config.yaml
model: "contrastive image-text model"
dataset: "regions of photos with short descriptions (Visual Genome)"
train_examples: 101725
image_size: 48
crop_scale_min: 0.7
horizontal_flip: true
tokenizer: "word"
vocab_size: 6471
loss: "softmax"
embed_dim: 384
encoder_arch: "efficientnet_v2"
encoder_norm: "batchnorm"
encoder_activation: "relu"
encoder_channel_attention: "se"
encoder_depths: [2, 4, 2]
encoder_kernel_size: 3
encoder_stem: "deep"
encoder_expansion: 4
encoder_widths: [16, 32, 64]
text_encoder_causal: true
text_encoder_width: 128
text_encoder_layers: 7
text_encoder_norm: "layernorm"
text_encoder_norm_position: "pre"
text_encoder_activation: "gelu"
text_encoder_mlp_ratio: 4
text_encoder_head_dim: 32
text_encoder_fused_qkv: true
text_encoder_bias: "all"
text_encoder_qk_norm: false
text_encoder_parallel_block: false
text_encoder_dropout: 0.1
text_encoder_inner_norm: false
text_encoder_positions: "rope"
init: "orthogonal"
residual_init: "none"
optimizer: "adamw"
learning_rate: 0.0015
beta1: 0.9
beta2: 0.999
eps: 1e-08
max_steps: 16200
batch_size: 256
epochs: 40.8
lr_schedule: "wsd"
decay_fraction: 0.3
final_lr_fraction: 0
warmup_steps: 810
weight_decay: 0.09
Rows from block 4 of the text encoder, named by matrix and row number. Rows with one number belong to one neuron. Each number is 128 + 24 x the weight over its row's rms, rounded and kept within 0 to 255. All counts start at 0. After the name is the row's rms in percent of the matrix's.
# fc1: MLP up (text_encoder.blocks.4.mlp.fc1.weight, 512x128), inputs 0-127
# fc2: MLP down (text_encoder.blocks.4.mlp.fc2.weight, 128x512, transposed), outputs 0-127
fc1.476 119 [147 128 136 127 143 106 147 144 166 101 104 135 145 171 156 122 122 146 128 132 159 139 140 146 121 111 136  84 106 139 145 136 156  66 135 122 155 136 129 126 140 126 127 124 156  91 135 120 123 143 126 127 116 106  96 120 186 113 131  90 139 134 180 124 136 124 111 169 148 116 183 131  89 147 165 128  84 133  93 102 122 112 115  91  84 125 104 128 112  93 124 126 123  97 161 176 128 132 135 126 127 158 109 122 148 111 161 115 112 120  84 115 112 183 139 198 131 109  99 107 138  81 104 131 158 133 110 148]
fc1.477 110 [115 115 126 127 179 106 141 125 118  89 125  90 120 152 116 122 144 109 121 116 113 157 101 123 117 159  97 122 142 134 137 119 166 120 133 136 104 164 122 126 142 169 125 153 106 152 126 155 148 138 133 126  71 122 146 122 171  73  68 108 142 140 123  96 150 131 130 140 107  97 152  91  93 136 158 117 170 125 105 115 157 132 115 128 113  99 118 163 125 119 122  69 117 111 129 157  77  96 130 130 103 108 100 118 211 165 158 126 157 141 131 115 152 113 106 153 138 119 144 153 106 132 126 118 119 143 150 167]
fc1.478 096 [100 109 160 129 141 117 129 142 143 134 145 127 148 119 112 116 154 108 166  62 124 122 149 136 117  85 103 126 133 130 154 106 108 108 160 157 136 136 126 154 110 152 121 102  96 122  91 163 166 149 133 157 113 172 130  89 163  97 126  98 158 126 117 126 127 161 147 128 128  96 181 114 127 131 184 125 114 121 138 111 133 112 113 133  81 162 118 104 139 129 149  81  85  84 109 159 128 119 177 127 101  85  82 130 109 113 125 138 140 141 141 147 163 146 134 144 140 112 120 112 120 114 168 145 124 110  74 158]
fc1.479 111 [143 133 177 160 132  75 115 174 162 137 108 127 148 119 125 136 134 146 129 140 147 169 134 164 122 110 140 125 116  76 162 122 164  98 130 127 117 128  89 132 107 141 156 143 138 110 117 160 113 138 135 102  68 138 124 122 161 115 141 109 148 123 163 116 140  82 106 156 118 155 121 122 102 124 156 140 133 112 132 135 151 101 114  88 112 114 101 121 133  90 137 128 119 113 140 142 117 112 146 143 114 146 118 115 177  95 105 116 113 156  86 140 103 201 173 120 161  92 106 101 109  90 129 179 148 136 146 145]
fc1.480 088 [145 123 146 138 132 100 165 143 136  91 131 113 141 147  99 144 153 102 115 135 149  97 146 162 148 134 148 159 116 113 121 119 115 137 150 143 124 111  80 136 116  92 173 141 134 114 170 149  93 126 119 126 116 120 140 123 132  66 106  79 122 130 119 136 168 129 162 160 135 159 133 111  97 155  99 157 143 106 138 116 153 110 102 137 107  92 140 126 119 119 129  62  97 101 168 158 101 158 134 117 105  96 130 179 100 160 120 104 147  85 163 166 142 132 120 155 155 142 117 116 142 116  93  86 108 147 138 158]
fc1.481 095 [ 93 107 139 146  89  94 140 132 149 103 151 117 146 134 155  79 156 122 147 100 132  76 153 144 124 185 138  88 113 128 145 112 124 119 155 160 129 130  89 152 110 117 116 106 104 163 102 133 133 161  96 135  91 159 119 140 149 117 104  94 125 110 155 154 145 118 129 147 170 169 151 114 107 122 134 149 105 129 140 145 138 126 129 143  68 133 162 153 138 129 130 120 127  61 117 145 137 131 172 150 102  92 113  95 123  97 149 104 146 163 140 123 120 157 150 161 156 105  96 109 148 124 142  93 135 132 116 165]
fc1.482 105 [171 120 163 160 125  93 131 135 158 115 104 143 144 123 134 136 129 134 126 100 139 142 149 164 100 133 128 162 151 122 146 112 138  98 147 140 109 143 132 109 107 113 175 126 134 126 152 147 141 169 136  77 100 179 139 120 174 105 152 124 176 114 156 138 144 123 105 176 101 116 141 114  67 116 166 136 125 131 139 119 158  97  99 105  90 109 115 138 109  89 145 136 120  87 146 135 127 113 134 139 115 122 112 133 171  96 135 123 138 145  67 141  82 163 126 125 142 104  90 103 111  99 130 123 156 138 161 170]
fc1.483 097 [133  99 113 152  98 123 115 129 147  50 113 110 175 128 106  86 143  99 156 129 157 131 105 154 109 115 106  99 110  94 137 146 153 138 124 161 156 156  81 152 128 104 157 129 132 145 126 178 110 114 144 109  95 157 117 129 126 103  70 116 144 124 141 132 160  75 155 131 144 115 139  90  93 140 121 121 137 178 103 112 156 129  98 118 130  85 142 137 124  95 140 136  99 124 118 136 104 122 138 148 111 115 104 146 123 149 125 158 132 139 149 141 143 153 187 148 147 130 149 134 129 106 174 123 121 157  84 142]
fc1.485 091 [112 140 149 146 134 116 113 137 159 100 119 116 131 122  95 113 148 103 143  70 120  94 130 144 139 152 122 147 102 123 147 161 125 110 148 160 168 140  98 127  98 130 155 125 134  83 141 156 135  90 164 150 108 165 111 131 147 114  96  81 156 127 154 100 139 131 139 150 117  97 165 103 120 178 127  92 114 152 125  97 144  98  87 139  89 113 113 106 126 118 158  84  95  91 110 156 126 142 158 101 101 103 127 141 130 131 175 157 139 119 132 188 163 164 127 158 129 111  94 104 120  98 121 142 136 137 118 151]
fc1.486 102 [112 136 135 157 121 122 127  98 145 118 119  66 125 153 104  94 144  90 128  87 133 118 148 165 119 128 139  65 153 129 143 144 130 149 149 154 134 129 129 160 108 158 183 120 126 143 125 197 140 111 132 129  88 139 117  96 119  78  75 138 133 127 105 135 140 158 159 151 114  91 137 118 113 139 146 148 167 164 116 121 143  69 102 128 138 146 142 128 123  69 142 105  92 147 135 133  94 134 158 102  98 106 115 138 142 144 129 127 105 112 106 151 145 147 144 137 103 135 151 153 111 110 147 138  83 142 101 135]
fc1.487 118 [121  73 157 148 161 135 137 126 141  83 141 129 123 138 125  94 140 105 126 117 155 139 125 134  89 120 119 116  92  95 123  94 162 113 118 160 140 109 116 139 116 138 159 129 140 129  77 139  90 136 137 120  66 127 139 146 161 122 134 128 163 151 150 100 157 151 131 160 126 138 178 130 101 116 117 155 116 186 122 129 165 124 136 134 117 116 121  65 105  99 142 120 117  51 115 147 122 101 156 125 133 134  90 150 145 110 138 114 128 127 140 126 112 130 180 156 190 108 100  98 131 134 137 108 147 115 127 152]
fc1.488 106 [160 125 139 153 115 131 130 161 128 117 141  78 148 168 133 114 121 122 148 117 153 136 144 146 133 150 128  96 103 142 109 137 144 142 156 129 110  93 104 123 133 136 130  83 142  92 124 149 101 145 161 117 119 128 131 114 151 132  93 109 179 141 149  76 142  70 112 105 116 105 130 139 101 150 148 142 137 121 102  70 118 121 128  55 131 109 123 127  99  95 171 129 105 147 145 141 133 151 129 117 120 125 142 118 146 136  98 106 178 108  90 161 121 174 112 115  97 126 137 135 128  60 103 183 114 149 134 127]
fc1.489 086 [ 78 130 138 153 105  94 158 157 151 128 131 124 166 112  96 127 149 114 142  98 121 100 120 116 121 190 114 133 106 103 119 103 185 114 127 127 115 103 113 113  87 109 121 115  91 125 168 149 113 154 145 133 120 144 151 118 124 142 151 108 150 120 124 130 135 161 119  98 165 145 140  98  97 136 124 153 126 118 149 128 156 121 100 136 110 151 167 122 149 149 168 111 151  87  77 127 141 170 152  88 102 109 150 107 148  96 135 113 138 144 139 167 119 135 125 101 165  75  95 115 140 130 134 199 155 134 139 142]
fc1.490 109 [124 104 148 140 174 127 174 171 135 155 131 171 135 121 100 136 123 127 151  67 144 172 144 148  86 130 101 151 106  99 132  84 141 123 160 146 161 135 114 134 118 106 134 146  94  82 168 139 108 101 117 146 104 129 115 117 121 127 111  90 128 143 108 149 111 109 116 122 104 163 138 148 150 135 170 115 106 160 158 134 118  69 115 132 125 175  89 109 130 116 131 119 131 116 124 166 103  81 172 108 128 111 131 125 156 103 164 109 135 134  87 143 144 142 125 131 116  82  96 136 149 112  98 156 138 112 113 140]
fc1.491 113 [148 141 172 148 158  94 152 200 113 128 130 167 164 121 122 125 137  99 131  63 126 122 138 155  91 145  99 141 144 119 139  83 118 122 154 143 118 124 109 106 122 127 138 141 123 144 115 150 137 159 131 163 104 184 114 113 132 111 112  94 129 143 107 187 136 149 121 126 121 141 154 138 119 137 154 128 128 138 145  98 116 117 118 119 118 131 103 120 109 127 120 131 111 103 156 165 117  90 187 127  93  93 125 135 140 105 119  92 142 138  91 139 111 161 180 167 144  61 112 125 113  94 132 141 119 117 136 152]
fc1.492 101 [ 83 161 119 119 181  98 147 124 123 156 113 135 140 141 128  71 137 120 136 115 102 142 105 108  80 116 103 104 165 122 122  79 115 144 156 113 139 128 114 105 135 180 147 127 121 115 140 126 112 146  96 137 118 180 133 111 129 119 128 132 131 122 143 148 140 117 103 107 149  94 160  75 100 133 116 132 112 143 105 176 145 130 115 149 128 151 147 103 164 116 133  83 126 107 103 159 115  94 150 110 120 126 133 123 157 155 148 132 149 131 118 122 104 153 160 113 125  82  58  78 137 131 153 175 160 144 149 154]
fc1.493 083 [155 116 145 152 116 112  80 127  93  79 128 122 115 148 126 151 144 127 174 135 131  90  91 129 140 101 151 149 106  92 119 128 147 119 131 139 135 124  94 151  94 134 123 107 134 177  98 151 136 114 150 123 134 145  96 142 107 147 127  89 122 113 136 134 146  76 131 106 121  97 186  85 132 191 106 146 109 116 142 129 153 131 124 132  81 138 107 103 143 144 137 126 144  86  92 144 136 154 151 132  93 142 118  77 117 164 126 130  91 151 119 178 132 147 119 139 159 128 118 115 160 110 133 123 134 115 167 184]
fc1.494 107 [123 106 147 199 105  78 124 152 159 125 103 125 126 152 101 168 172 150 126 113 107 111 140 170 126 131 134 180 125 110 155 140 172 101 135 122 170 164  88 128  66  95 144 143 125 116 150 168 125  91 105 142 111 133 101 129 113 137 144 103 133 108 140 140 131 125 119 156 103 142 120 129 128 117 123 121 112 176 164 124 151  88 102 118  98 139 106 115 164 121 119 118 114 114 133 125 151 172 120 125 114 109 126 115 125 117 140 149 105 142  95 192 155 168 155 151 106 133  99 139 149 107 126 125 127 140  88 149]
fc1.495 102 [115 125 120 143 150 105 146 150 172  90 131 124 134 112 123 133 150 129 107 130 121 121 112 172 106 138 120  80  87 107 126 152 141 144 130 163 140 107 124 146 112 105 141 170 162 126  85 143 142 154 163 152 121 132  87 122 145  62 149 136 161 112 143 159 143 129 138 137 122 151 134 130 104 131 118 131 111 130 116 122 149  90 141 151 114 118 101 117 126  69 129 143 127 129 139 127 129 123 135 140 115 150 136 111 123  68 131 172 108 117 103 134 114 196 190 174 157 105  95  89 131  92 145 148  86 114  87 137]
fc1.496 097 [ 88 121 184 118 135 102 147 182 162 108 138 129 139 143 121 100 127 124 128 120 105 157 119 109 168 119 149  79 116 134 104 144 135 129 118 184 125 176 123 145 137  87 121 114  69 104 138 147 142 170 114 139  84 162 147 108 117  74 130  90 111 142 127 164 133 163 148 126 151 122 136  72 123 132 153 141 118 130 125 101 141 143  73 122 103  96 158 122 148 161 113 126 126 106 113 137 103 105 151 126 110  98 136 124 108 142 156 138 119 164 161 129 104 146 158 123 141 109 144 124 121 149 187 124 132 121 116 130]
fc1.497 088 [ 94 148 110 130 153 109 119  99 130 151 156 116 106 154 144 129 115 108 195 145 135 145 141 123 149 122 112 145 135 141 179 135 128 114 153 109 175 117 110 115 120 157 109 118 133 109 122 179 136 134 132 119 104 163 163  49 136 115 102 125 143 132 170 119 129  87 125 112 111 127 120  63 108 110 157  95 141 142  85 135 138 116  99 130 106 154 121 131 104 114 167 117 116 121 136 159  68 108 116 165 122 107  81 127 165 166 129 145 120 145 154 117 163 130 103 123 173 102 110 128 157 118 111 123 149 126 136 134]
fc1.498 086 [111 120 147 174 154 103 166 126 148 123 110 137 126 118  91 135 168 124 134  92 127 170 131 150 127 121 104 104 125 120 142 160 129 126 146 178 158 152 106 145 105 137 148 144 114  98 101 162 133 136 129 123 100 152 106  81 142  87  90 117 152 113 108 152 134 158 153 158  87 143 179 101 134 139 148 119 125 158 160 129 145  88 109 139 107 130  88 119 149 111 136  89 119 111 111 151 108 127 157 106 117  91 109 136 108  88 142 164 106 100 105 168 140 148 135 177 132 123 120 145  84 109 137 147  82 132 152 169]
fc1.499 104 [154 168 119 177 141  79 121 129 143 128  84 165 105  99  92 120 151 104 143 119 116  98 123 139 155 166 106 142  98 134 143  86 123 142 147 167 100 101  87 145 119 129 161 143 119 178 134 177 162 158 137 129 117 119  79 125 130 102 125 114 137  95 102 169 158 116 131 170 141 147 146  72 119 126 146 116 133 179 172 120 156 128 123 125 129 109 148 123 125 137 123  88 122 123 129 133 107  74 147 106 126 114 127 163 105 132 117 116 117 107 122 146 121 143 145 157 141 123 124 104 107 109 112 106  71 147 144 140]
fc1.500 097 [143  88 104 147 105 131 130 134 169  90 136 127 137 131  99 138 109  85 131 119 113 128  82 103 116 116 142 151 118 112 105 164 139 136 121 166 136 107 120 106 131 169 109 124 103 114 105 166 121 121 143  91 125 148 135 161 114 131  88 134 161 150 157 131 189 137 165  96 148 118 165 114 113 196 108  76 161 159 101 107 138 130 130 116 111 109  95  92 149 132 146  90 136 129  82 143 147 148 120 120  80 141 121 125 159 120 165 122 120 147 116 140 135 129 129 150 147  93 138 177  95 111 163 128 111 115 112 161]
fc1.501 101 [100  70  97 144 124 113 115 144 158  75 105 120 150 142  93 103 185 110 136 115 104 100 140 178 102 148  97 127 140  60 107 188 142 103 160 125 163 150 130 117  90  95 137 126 138 168 146 152 111 133 141 129 144 122 122 148 137 112 155 113 137 162 106 131 152 121 159 141 168  92 130 122 123 132 125 131 138 155  98 109 160 105  96 112 126 152 144  99 123 132 151 106 145 101  59 107 113 144 135 104 130 127 114 144 167  89 123 142 134 115 146 149 150 114 108 109 123 143 149 123 125 129 154 153 134 144 106 150]
fc1.502 112 [135 103 109 130 141 115 129 146 137 134 111  91 193 118 127 125 134 122 168  80 139 116 144 151 115 133  78 134 130 128 160 137 155 114 162 106 141  85 110 152 139 134 124 128 108 125 147 135 100 131 127 157 104 140 117 128 176 122  98  95 156 154 100  62 158  93 138 161 131 130 135 142 106 129 155 138 157 173  95 102 116  97  80  96 112 116 122 128 103 113 153  80 117 127 129 162  84 135 156 131 127 123 112 144 186 117 122 125 147 120 113 128 147 120 104 132 128 121 104 161 146 101 114 177 126 144 175 163]
fc2.476 137 [ 75 126 144  93 143 158 150 125 157 137 179 113 113  92 142 125 132 132 138 143 130 149  98  73 126 119 123 111  93 128 118 137 126 127  86 123 117 127 150  91 124 138 125 144 105 113 123 111 174 133  97 108 117 119 161 157 105 161 108 133 118 103 147 105 107  87 138 112 128 178 136 111 129 100 115 124 138 136 126 181 139 157 166 177  99 132 118 127 177 126  77 117 150 138  86 104 159 138 110 183 121 114 134 131 116 138 148 102 142 149 149 103 160 117 106 137 148 134 132 150  88 170 169 146 109 105 164 144]
fc2.477 125 [110 163 120 110 149 123  99 141 135 112 126 113 145  91 117 141 140 107 111 132 116 146  86 135 106 161 120 127 130 156 148 135 154 128  97 120  74  98 144 136 142 122 111 184 143 134 162 113 130  75 115 174 164 119 133 115 160 105 118 173 145 119 151 124 133 140 153 141 134 111 125 114  67 124 126 103 119 129  82 164 154 133 122 163 112 144 137 160 137 106 130  75 140 166 117 100  67 125 114  93 128 164 130 106 190 142 142  98 136 145 146  80 110 134 121 127 128 142 130 142 151 144 149 105 121 173 102 124]
fc2.478 061 [145 120 166 139 109  92 145 130  73 101 105 171 149 125 113 126 167 137 168 138 118 141  97 139  97 129 107 151 123 109 131  75 149 102 159 130 110 146  91 147 100 102 130 108  88 160 103 110 123 122  96 162 119 168 130 111  80 131 112 163 128 119 117 155 118 109 152 110  73 124 146 101 136 117 105 128 145 123 148 165 139 149 129 130 133 119  99  92 153 135 150 157 134 126 102 114 119 137 176 152 143 141 110 112 118 131 165 104 146 145 115 162 120 143 211 137 162 128  91 137 119 154 140 116 152 135 120 155]
fc2.479 095 [140 137 107 104 136 126 145 148 131 136 124 141 150 114 128 134 132 142 134 132 120 164 171 142 112 124 121 158 114  84 120 146 170  94  77  94 108 137 162 102 116 100 144 154 133 136 178  98 132 132  90 147 120 155 125 110 138 140 110 130 114 120 106  91 135 108 144 170 112 180  59 142 111  96 122  95 115 138  95 129 116 108 124 144 140 138 137 166 135 118 140 166 144 136 161  95 118  69  88 168 155 102 167 100  97 124 113 105 160 146 135 118 110  97 113 107 116 165 135 154  96 143 129 115 134 163 159 100]
fc2.480 084 [127 142 184 109 111 113 123 107 105 142 137 134 109 161 139 144 100 160  74 138 122 109 133 119 144 117 141 120 160 164 134  91 108 137 133 149  96 133 126 126 150 169  94 129  99 139  93  98 125 137 115 132  70 129 167 158 152 119 158 133 124 143 167 119 147 129  78 108 116 130 129 116 103  98 135 127 139  63 127 139 145 187 135 122 144  72  85 169 116 129  98  88 153 114 137 121 130 179 120 136 125 133 130 116 172 142 164 148 158 101 134  99  95 135 144 143 138  98  92 139 116 153 129 111 151 133 134 129]
fc2.481 092 [ 81  89 123 121 121 151 113 107 185 135 148 127 129 126 146 157 117 117 113  72 117 146 117  95  96 104 171 107 132 133 142 171 129 108 124 126 163 163 185  98 117 126 136 121 105 104 134 157 174 139 158  86 130 147 146 137 143 137 132 123 134 129 161  87 130 127 112 139 104  76 135 117 113 124 144  92 144 133 111 119 155 118 137 136 104 146 156 116 160 139 110 158 110  91  94 147 154 123 125 141  94 127 109 125 129 123 200 131 145 168 108 100 151 154  98 107 137 113  81 110 105 144 152 155 140  92 144 135]
fc2.482 102 [145  70 112 119 123 156 154 135 104 103 157 141 120 161 157 134 120  79 118 109 141 129 154 133  90 124 158 144 103 123 101 126 183 130  96 147  78 140 139 118 114 105 130 100 161 162 146 132 107 138 155  99 125 119 138 132 153 151  98 124 147 119 137  77 150  97 112 137 176 150 127 147 106 121 136 109 126  98  96 105 127  99 160 138 122 135 146 152 100 123 133 147 122 124 142 123 123  91 115 190 126 105 151 144  97 147  88  91 172 125 147 127  90 115  71 123 110 147 162 157  98 109 126  99 111 129 164 131]
fc2.483 085 [145  83 134 115 141 151 115  92 105 108 170 106  89 139 180 101 146  96 151 151 159 135  90 135 120 124 105 129  87 110 149 172 105 122 159 108 157 171 118 115 146 113  72 155 164 117 108 140 105 159 117 144 136  84 109 128 133 112 105 146 131 141 147 124 149 115 143 121 146 127 130 135 124 152 104 133 162 123 147 127 129  78 161 127  84 130  98  99 128 114 138  96 124 170 119 141  95 112 114 169 137 162  90  98 116 170 142 144 138 103 153  74 149 117 126 139 151 125 157 166 129 112 115 102 139 130 131 158]
fc2.485 070 [117 137 156 117 188  92 139 156 136  86 147 139 174 123 126 139 107 143 174 104 157 139 154 144 102 157  98 121 136  93 157  87 140  93 163 122 137 139 126 151 106 161 117 129 122 117 123 130 123 138 107 178 119 163 121  95 118 118 132 129 123 141  93 105  96  84 112 117 115 138 123 139 157 111 161 103 137 135 133 135 120 124 141  78 129 146  92  91 122 139 130 122 122 114 126  99  81 134 169 151 129 141  97 116 167  87 122 143 132 142 109 106 141 130 177 133 177  97 127 108 119 163 125 187 155  95 152 130]
fc2.486 100 [158 109 172 141 154 125 137 137 119 105 169 146  80 108 158 123 143 138 145 141 174 170 126 138  95 116 125 120 106 140 180 123 141 106 138 125 115 103 123 110 110  84 142 141 161  88  83 168 122 150 124 135 121 116 115 126 118 138 132 111 163 118 126 176  90 117 109 142 113 103 123 133 159 125 157 138 180 160 113 123 110 108 151 118 108 154 124 140 100 103 123 171  90 149 151 147 148  93 135 151 110 154 120 118 134 138 133 123  91 146  92 135 119 173 113 163 144 123 128 138  93 113  77  96 135  77 151  90]
fc2.487 143 [164 155 123 114 147  72 141 211 115 110 107 105 180 128 136 102 137 196 119 155 110 107 116 167  92 139 109 158 128  94 138 107 123 114 120 124 106 130  80 141 140 122 143 128 140 161 104 127 117 123  73 143 155 142 100 117 126  99 151 120 114 124 116 145 143 134 155 133 118 142 112 109 112 143  97 156 121 138 125 164 118 134 117 125  96 103  88 146 112  78  98 157 159 142 161  99 113 114 124 131 138 147 154 122 140 109 100 136  97 166 124 146 107 136 157 177 158 142 102 103 131 137 134 154 137 139  99 139]
fc2.488 109 [134 146 133 100 142 124 117 155 153 100  81 153 116 102  60 163 151 154  96 144 135 133 118 142 153 107 146 156 108 158 112 122 114 153  89 165  84 106 137 157 118 142 179 171  70 133 124 187 123  81 142  96 176 131 103 129 120 125 110 113 127  91 102 140 120 133 138 142 136 101 139 106 144 117 155 131 116 170 149 137 149 144 114 134 144 121 157 150 151 138  96 134 153 138 122 138 139 104 111  74 126 122 135  82 104 128 155 130 108 158 134 128 141 126  95 151 140 163 124 105 117 143 153 116  90 119 144 118]
fc2.489 083 [103 136 138 137 103 139 113  83 107 145 143 102 100 121 135 150 153 135 101 129 123 155 149 108 121 103 150  82 153 158 113 153  56 124 148 119 130 100 113 127 117 180 138  93 131 111  99 165 146 142 133 149 146 155 170  93 112 143 154  87 126 127 150 171 109 134 107 129 126  78 119 104 124 120 115 153 145 162 123 137 141 128 118 130 120 128 133  92 137 184 113 148 106  89 127 143 167 151 152 106 100  88 150 113 124 143 104 130 113 144 132 145 172 161  87 110 119 145 111  93 142 165  82 110 161 140 106 131]
fc2.490 114 [146 146 121 133 129 181 110  92  93 110 110 137 102 169 156 118 115 161 130  95 139 144 141 100 171 114 160 146  81 139 130 164 124 121 152 140 136 135 142 145 146 117 113 110 127 160 157 161 123 148 132  93 149 109 111  95 159 154 148  83 105 120 148 111 120 107  97 153 167 104 146 121 143 154 139 121 110 168 125  76 122 122 118  91 127 135 155 151 117 142  97 141 132 103 158 141 117 105 102 125 151 126 152 113 114 162  91 190  90 134  96 137 126 134 127 124  86 174 116 111 128 136 101  77 136 122  97  94]
fc2.491 123 [130 119  88 152 118 154 114  93 111  99 121 164 126 154 141 112 123 152 162 135 131 112 158 122 140 166  96 119 117 142 151 157 103 131 151 144 164 141 124 155 112  97 114  97 132 155 162 116 128 133 102 120 121 137 110 136 119 132 129 117 128 121 124 149  87  89 135 101 130 145 122 136 184 130 138 101 129  99 184  65  97 154 136  98 144 137 112 118  91 136 150 138  99 151 143 112 115 119 141 160 177  92 125 148  84 120 124 172 138  64 121 171 145 119 150 109 122 187 148 116 123 129 107 101 126 105 127  82]
fc2.492 097 [133 108 168 107 123 113 135 126 108 143 125 155 135 117 114 153 180 108 151 166 168 166 130 161 119 139 128 160  80 108 138  70 135 140  90 119 108 103  99 150 103 118 132 156 117 112 135 108  87 140 133 174 121 141 120 156 106 146  78 109 123  93 100 123 124  68 108 142 158 177 123 136 135 130 148 135 127 103 164 136 151 139 131 164 132 158 138 119 148 151 135 136 107 113 116 145 126  97 160 135 112 133 122 104 111 154  76  98 167 118 156 109 149 102  88 133 139  98 132 135 149 122  88 101 148 156 164 147]
fc2.493 081 [116 132 119 140 129 143  98 101 152 145  99 167 145 132 132 100  83 162 134 145 137 182 113 102 150 113 135 110 138 116 143 108  88 146 106 112 140 111  94 175 111 139 116 135 120  81 154  79 105 164 120 132  89 112 125 126 116 167 101 124 115 104 153 104 133  70 107 114 122 173 122  98 163 163 133 122 145 184 142 125 154 189 117 115 177 133 133 116 147 171 146 141 116 115 151 171 120 114 123  95 123 145 155 147 112 138 131 142 110 102 136 146 121 116 124 125 142 120 135 104 125 148 115 112 143 133 108  62]
fc2.494 104 [140  89 133 145 121 162 147 100  79 150 154 124  87 132 148 103 124  70  87 116 137 108 138 134 160 140 135 127 133 116  91 156 148 172 140 167  96  99 122  95 127 134 130 122 152 143 147 114 168 133 147 131 105 102 133 127  94 145 136 135 116 105 139 141 118 160 106 136 120 138 114 158 117 120 113 123  91 132 115 160 115  93 167 179 155 132 145 144 139 117  97 130 147 121  93 118 147 115 149 157 121 118 147 156  82 127 182  84 175 103 110 135 106 130 128  99 132 106 133 122 159  97 109 126 105 135 205 125]
fc2.495 100 [130 101 156 120 128 113  99 142 112 127 166  98 141 132 151  78 142 111 181 184 169 152 118 141  87  96 114 107 101  73 146 114 125 116  81  96 131 161 104  94 107 124 108 132 146 119 143 150 112 173 144 147 115  96 129 154  94 136 138 127 145 124 117 130 124  95 129 104 173 115 122 100 135 128  83 153 193 144 131 117 130 109 126 147 117 130 144 103 119 110 161 124 117 149  76 121 114 147 152 151 144 147 103 134 114 165 112 104 159 113 145 134 124 150 132 110 156 113 148 173 116 104 132 159 163 147  97 136]
fc2.496 101 [ 80 113 114 141 125 132 134 101  99 130 180 112 124 161 163 126 141 114 104 131 138 161 118 119 126 138 117 128 123 116 119 153 161 110 110 125 109 117 126 102 101 119  88 139 157 127 170 124 106 169 118 154 119 109 193 163 166 110 126 122 143 148 173  85 151 136 103 140 157 122  87 115  78 123  82  96  86 157 121 106 183 132 130 131 116 117 156 121 109 141 122 119 104  55 125 114 113 154 126 153 118 115 160  98 153 118 122 125 143 129 154 107 112 128 113 151 135 128  90 114 173 152 107 111 162 142 121 132]
fc2.497 081 [157 113 100  98 120 129 150 152 129 126 108 132 132 131 117 146 161 110 134 131 108  99 138 132 103 177  92 141 174 158 126 137 136 105 129 126 109 139 148 138 145 137 124 158 135 125 163 100 132  66  89 131 156 110 147 130 130 116  95 137 133 122  99 135  97 111 158 150 118  98 112 133 104  86 140 130 140 159 114 157 121 126 121 141 130 114 100  87 137 149 112 110 126 138  93 103 103 122 150 117 135  84 114 164 146 147 158  46 178 145 175 115 148 108  82 100 122 173 139 143 110 168  99 124 143 161 166 140]
fc2.498 061 [140 116 166 124 159 145 106  98 130  58 126 149 121 114 130  97  83  94 146 114 153 171 111 136 127 103 170 121 119  97 157 166 110 155 121 115 108 123 100 166 132 123 123 132 143 111 137 155 115 129 136 124 155 130 119  57 119 122 135 149 121 117 143 123 139  82 126 147 128 111 158 120 119 167 126 125 145 217  93 138 162 103 122 108 139 154 141 119 143 136 145 143 109 125 126 115  94  78 126 117 108 163 134  90 129 130 110 119 106 170 108 110 105 139 169 128 149 121 142  70 134 147 138 100 140 141 142 129]
fc2.499 110 [127 114  90 138 135 158 147 113 113 125 161 120 119 120  90 161 117 110 116 141 140  83 105 117 160 165  90 105 126 164 139 140 124 167 106 150 138 144 138 141 122 116 141 170 119  89 146 129 114  90 128 136 125  92 148 128 111 116  77 145 153 131 126 142 130 117 177  99 120 163  79 164 170 123 113 118 104 164 123 129 109 138 134 126 139  79 101 100 129 117 123 105 104 183 141 131 142 137 119 143 122  92 172 115 100 109 147 144 150  97 142 152 160 130 136 157  90 152 176 145 137 125 127 127  64  92 117 104]
fc2.500 097 [164  92  93 115 123 148 148 135 158 139  78 113 142  93 130 115 132 142  62 121 114 138 149 157 122 127 132  65 154 145 103 153  75 137 117 147 108 118 152 128 149 119 132 134 149 146 177 112 162 123 122 112 138 180 114 125 154 106 161 124 131 125 125 141 131 145 132 176  92 110  84 156  98 141 143  95  86 102 135 137 137 129 120 160 165 121 104 146 116 128 114 155 138 131 137 105 149  82 113 116 136 115 151 169 114 108 169 143 181 118 107 130 111 108 117  93  87 145 110 104 138 134 102 120 129 159 145 147]
fc2.501 101 [116 144 103 145 123 108 124 120 169 142 100 103 136  90 110 151 154 112 119 119 122 131 183 181 124 191 122 116 143 129 149 128 129 117 109  72 123 104 107 123 105 174 141 141 127 150 164 147 134 136  94 149 144 138 127 115 136 125 185 123 125 122 108 119 140 129 125 174 128 126  77 128  90  96 153 151 106 136 120 138 152 128 101 118 159 148 124 132 138 132 154  97 147 116 112 106 132 127 139 111 114 119 137 100 186  92 122  93 160 122 111 120 117 105 156  79 140 143 124  99 160 145  92 146 135 202 105 151]
fc2.502 115 [147 169 124 156 111 133 139 123 146  94 139 133 121  69 128 101 116 182 161 128 154 122 126 122 168 117 125 154 117 136 134 124 118 155 152 143 136 150 133 165 142 112 166 133 107 151 107 117 128 120 105 106 125 162 119  98 127 126 146 137 134  96 137 135  84 106  99 103 119 174 129 130 149  85 157 128 113 135 169 154 101 130 153 118 120 102 129 138 121  78 111 127 117 148 153 112 128 116 123 181 177 123 108  98  84 111 123 192 115 145  82 129 146 133 183 125 158 148 117  90 179 125 126 131 101  94 135 114]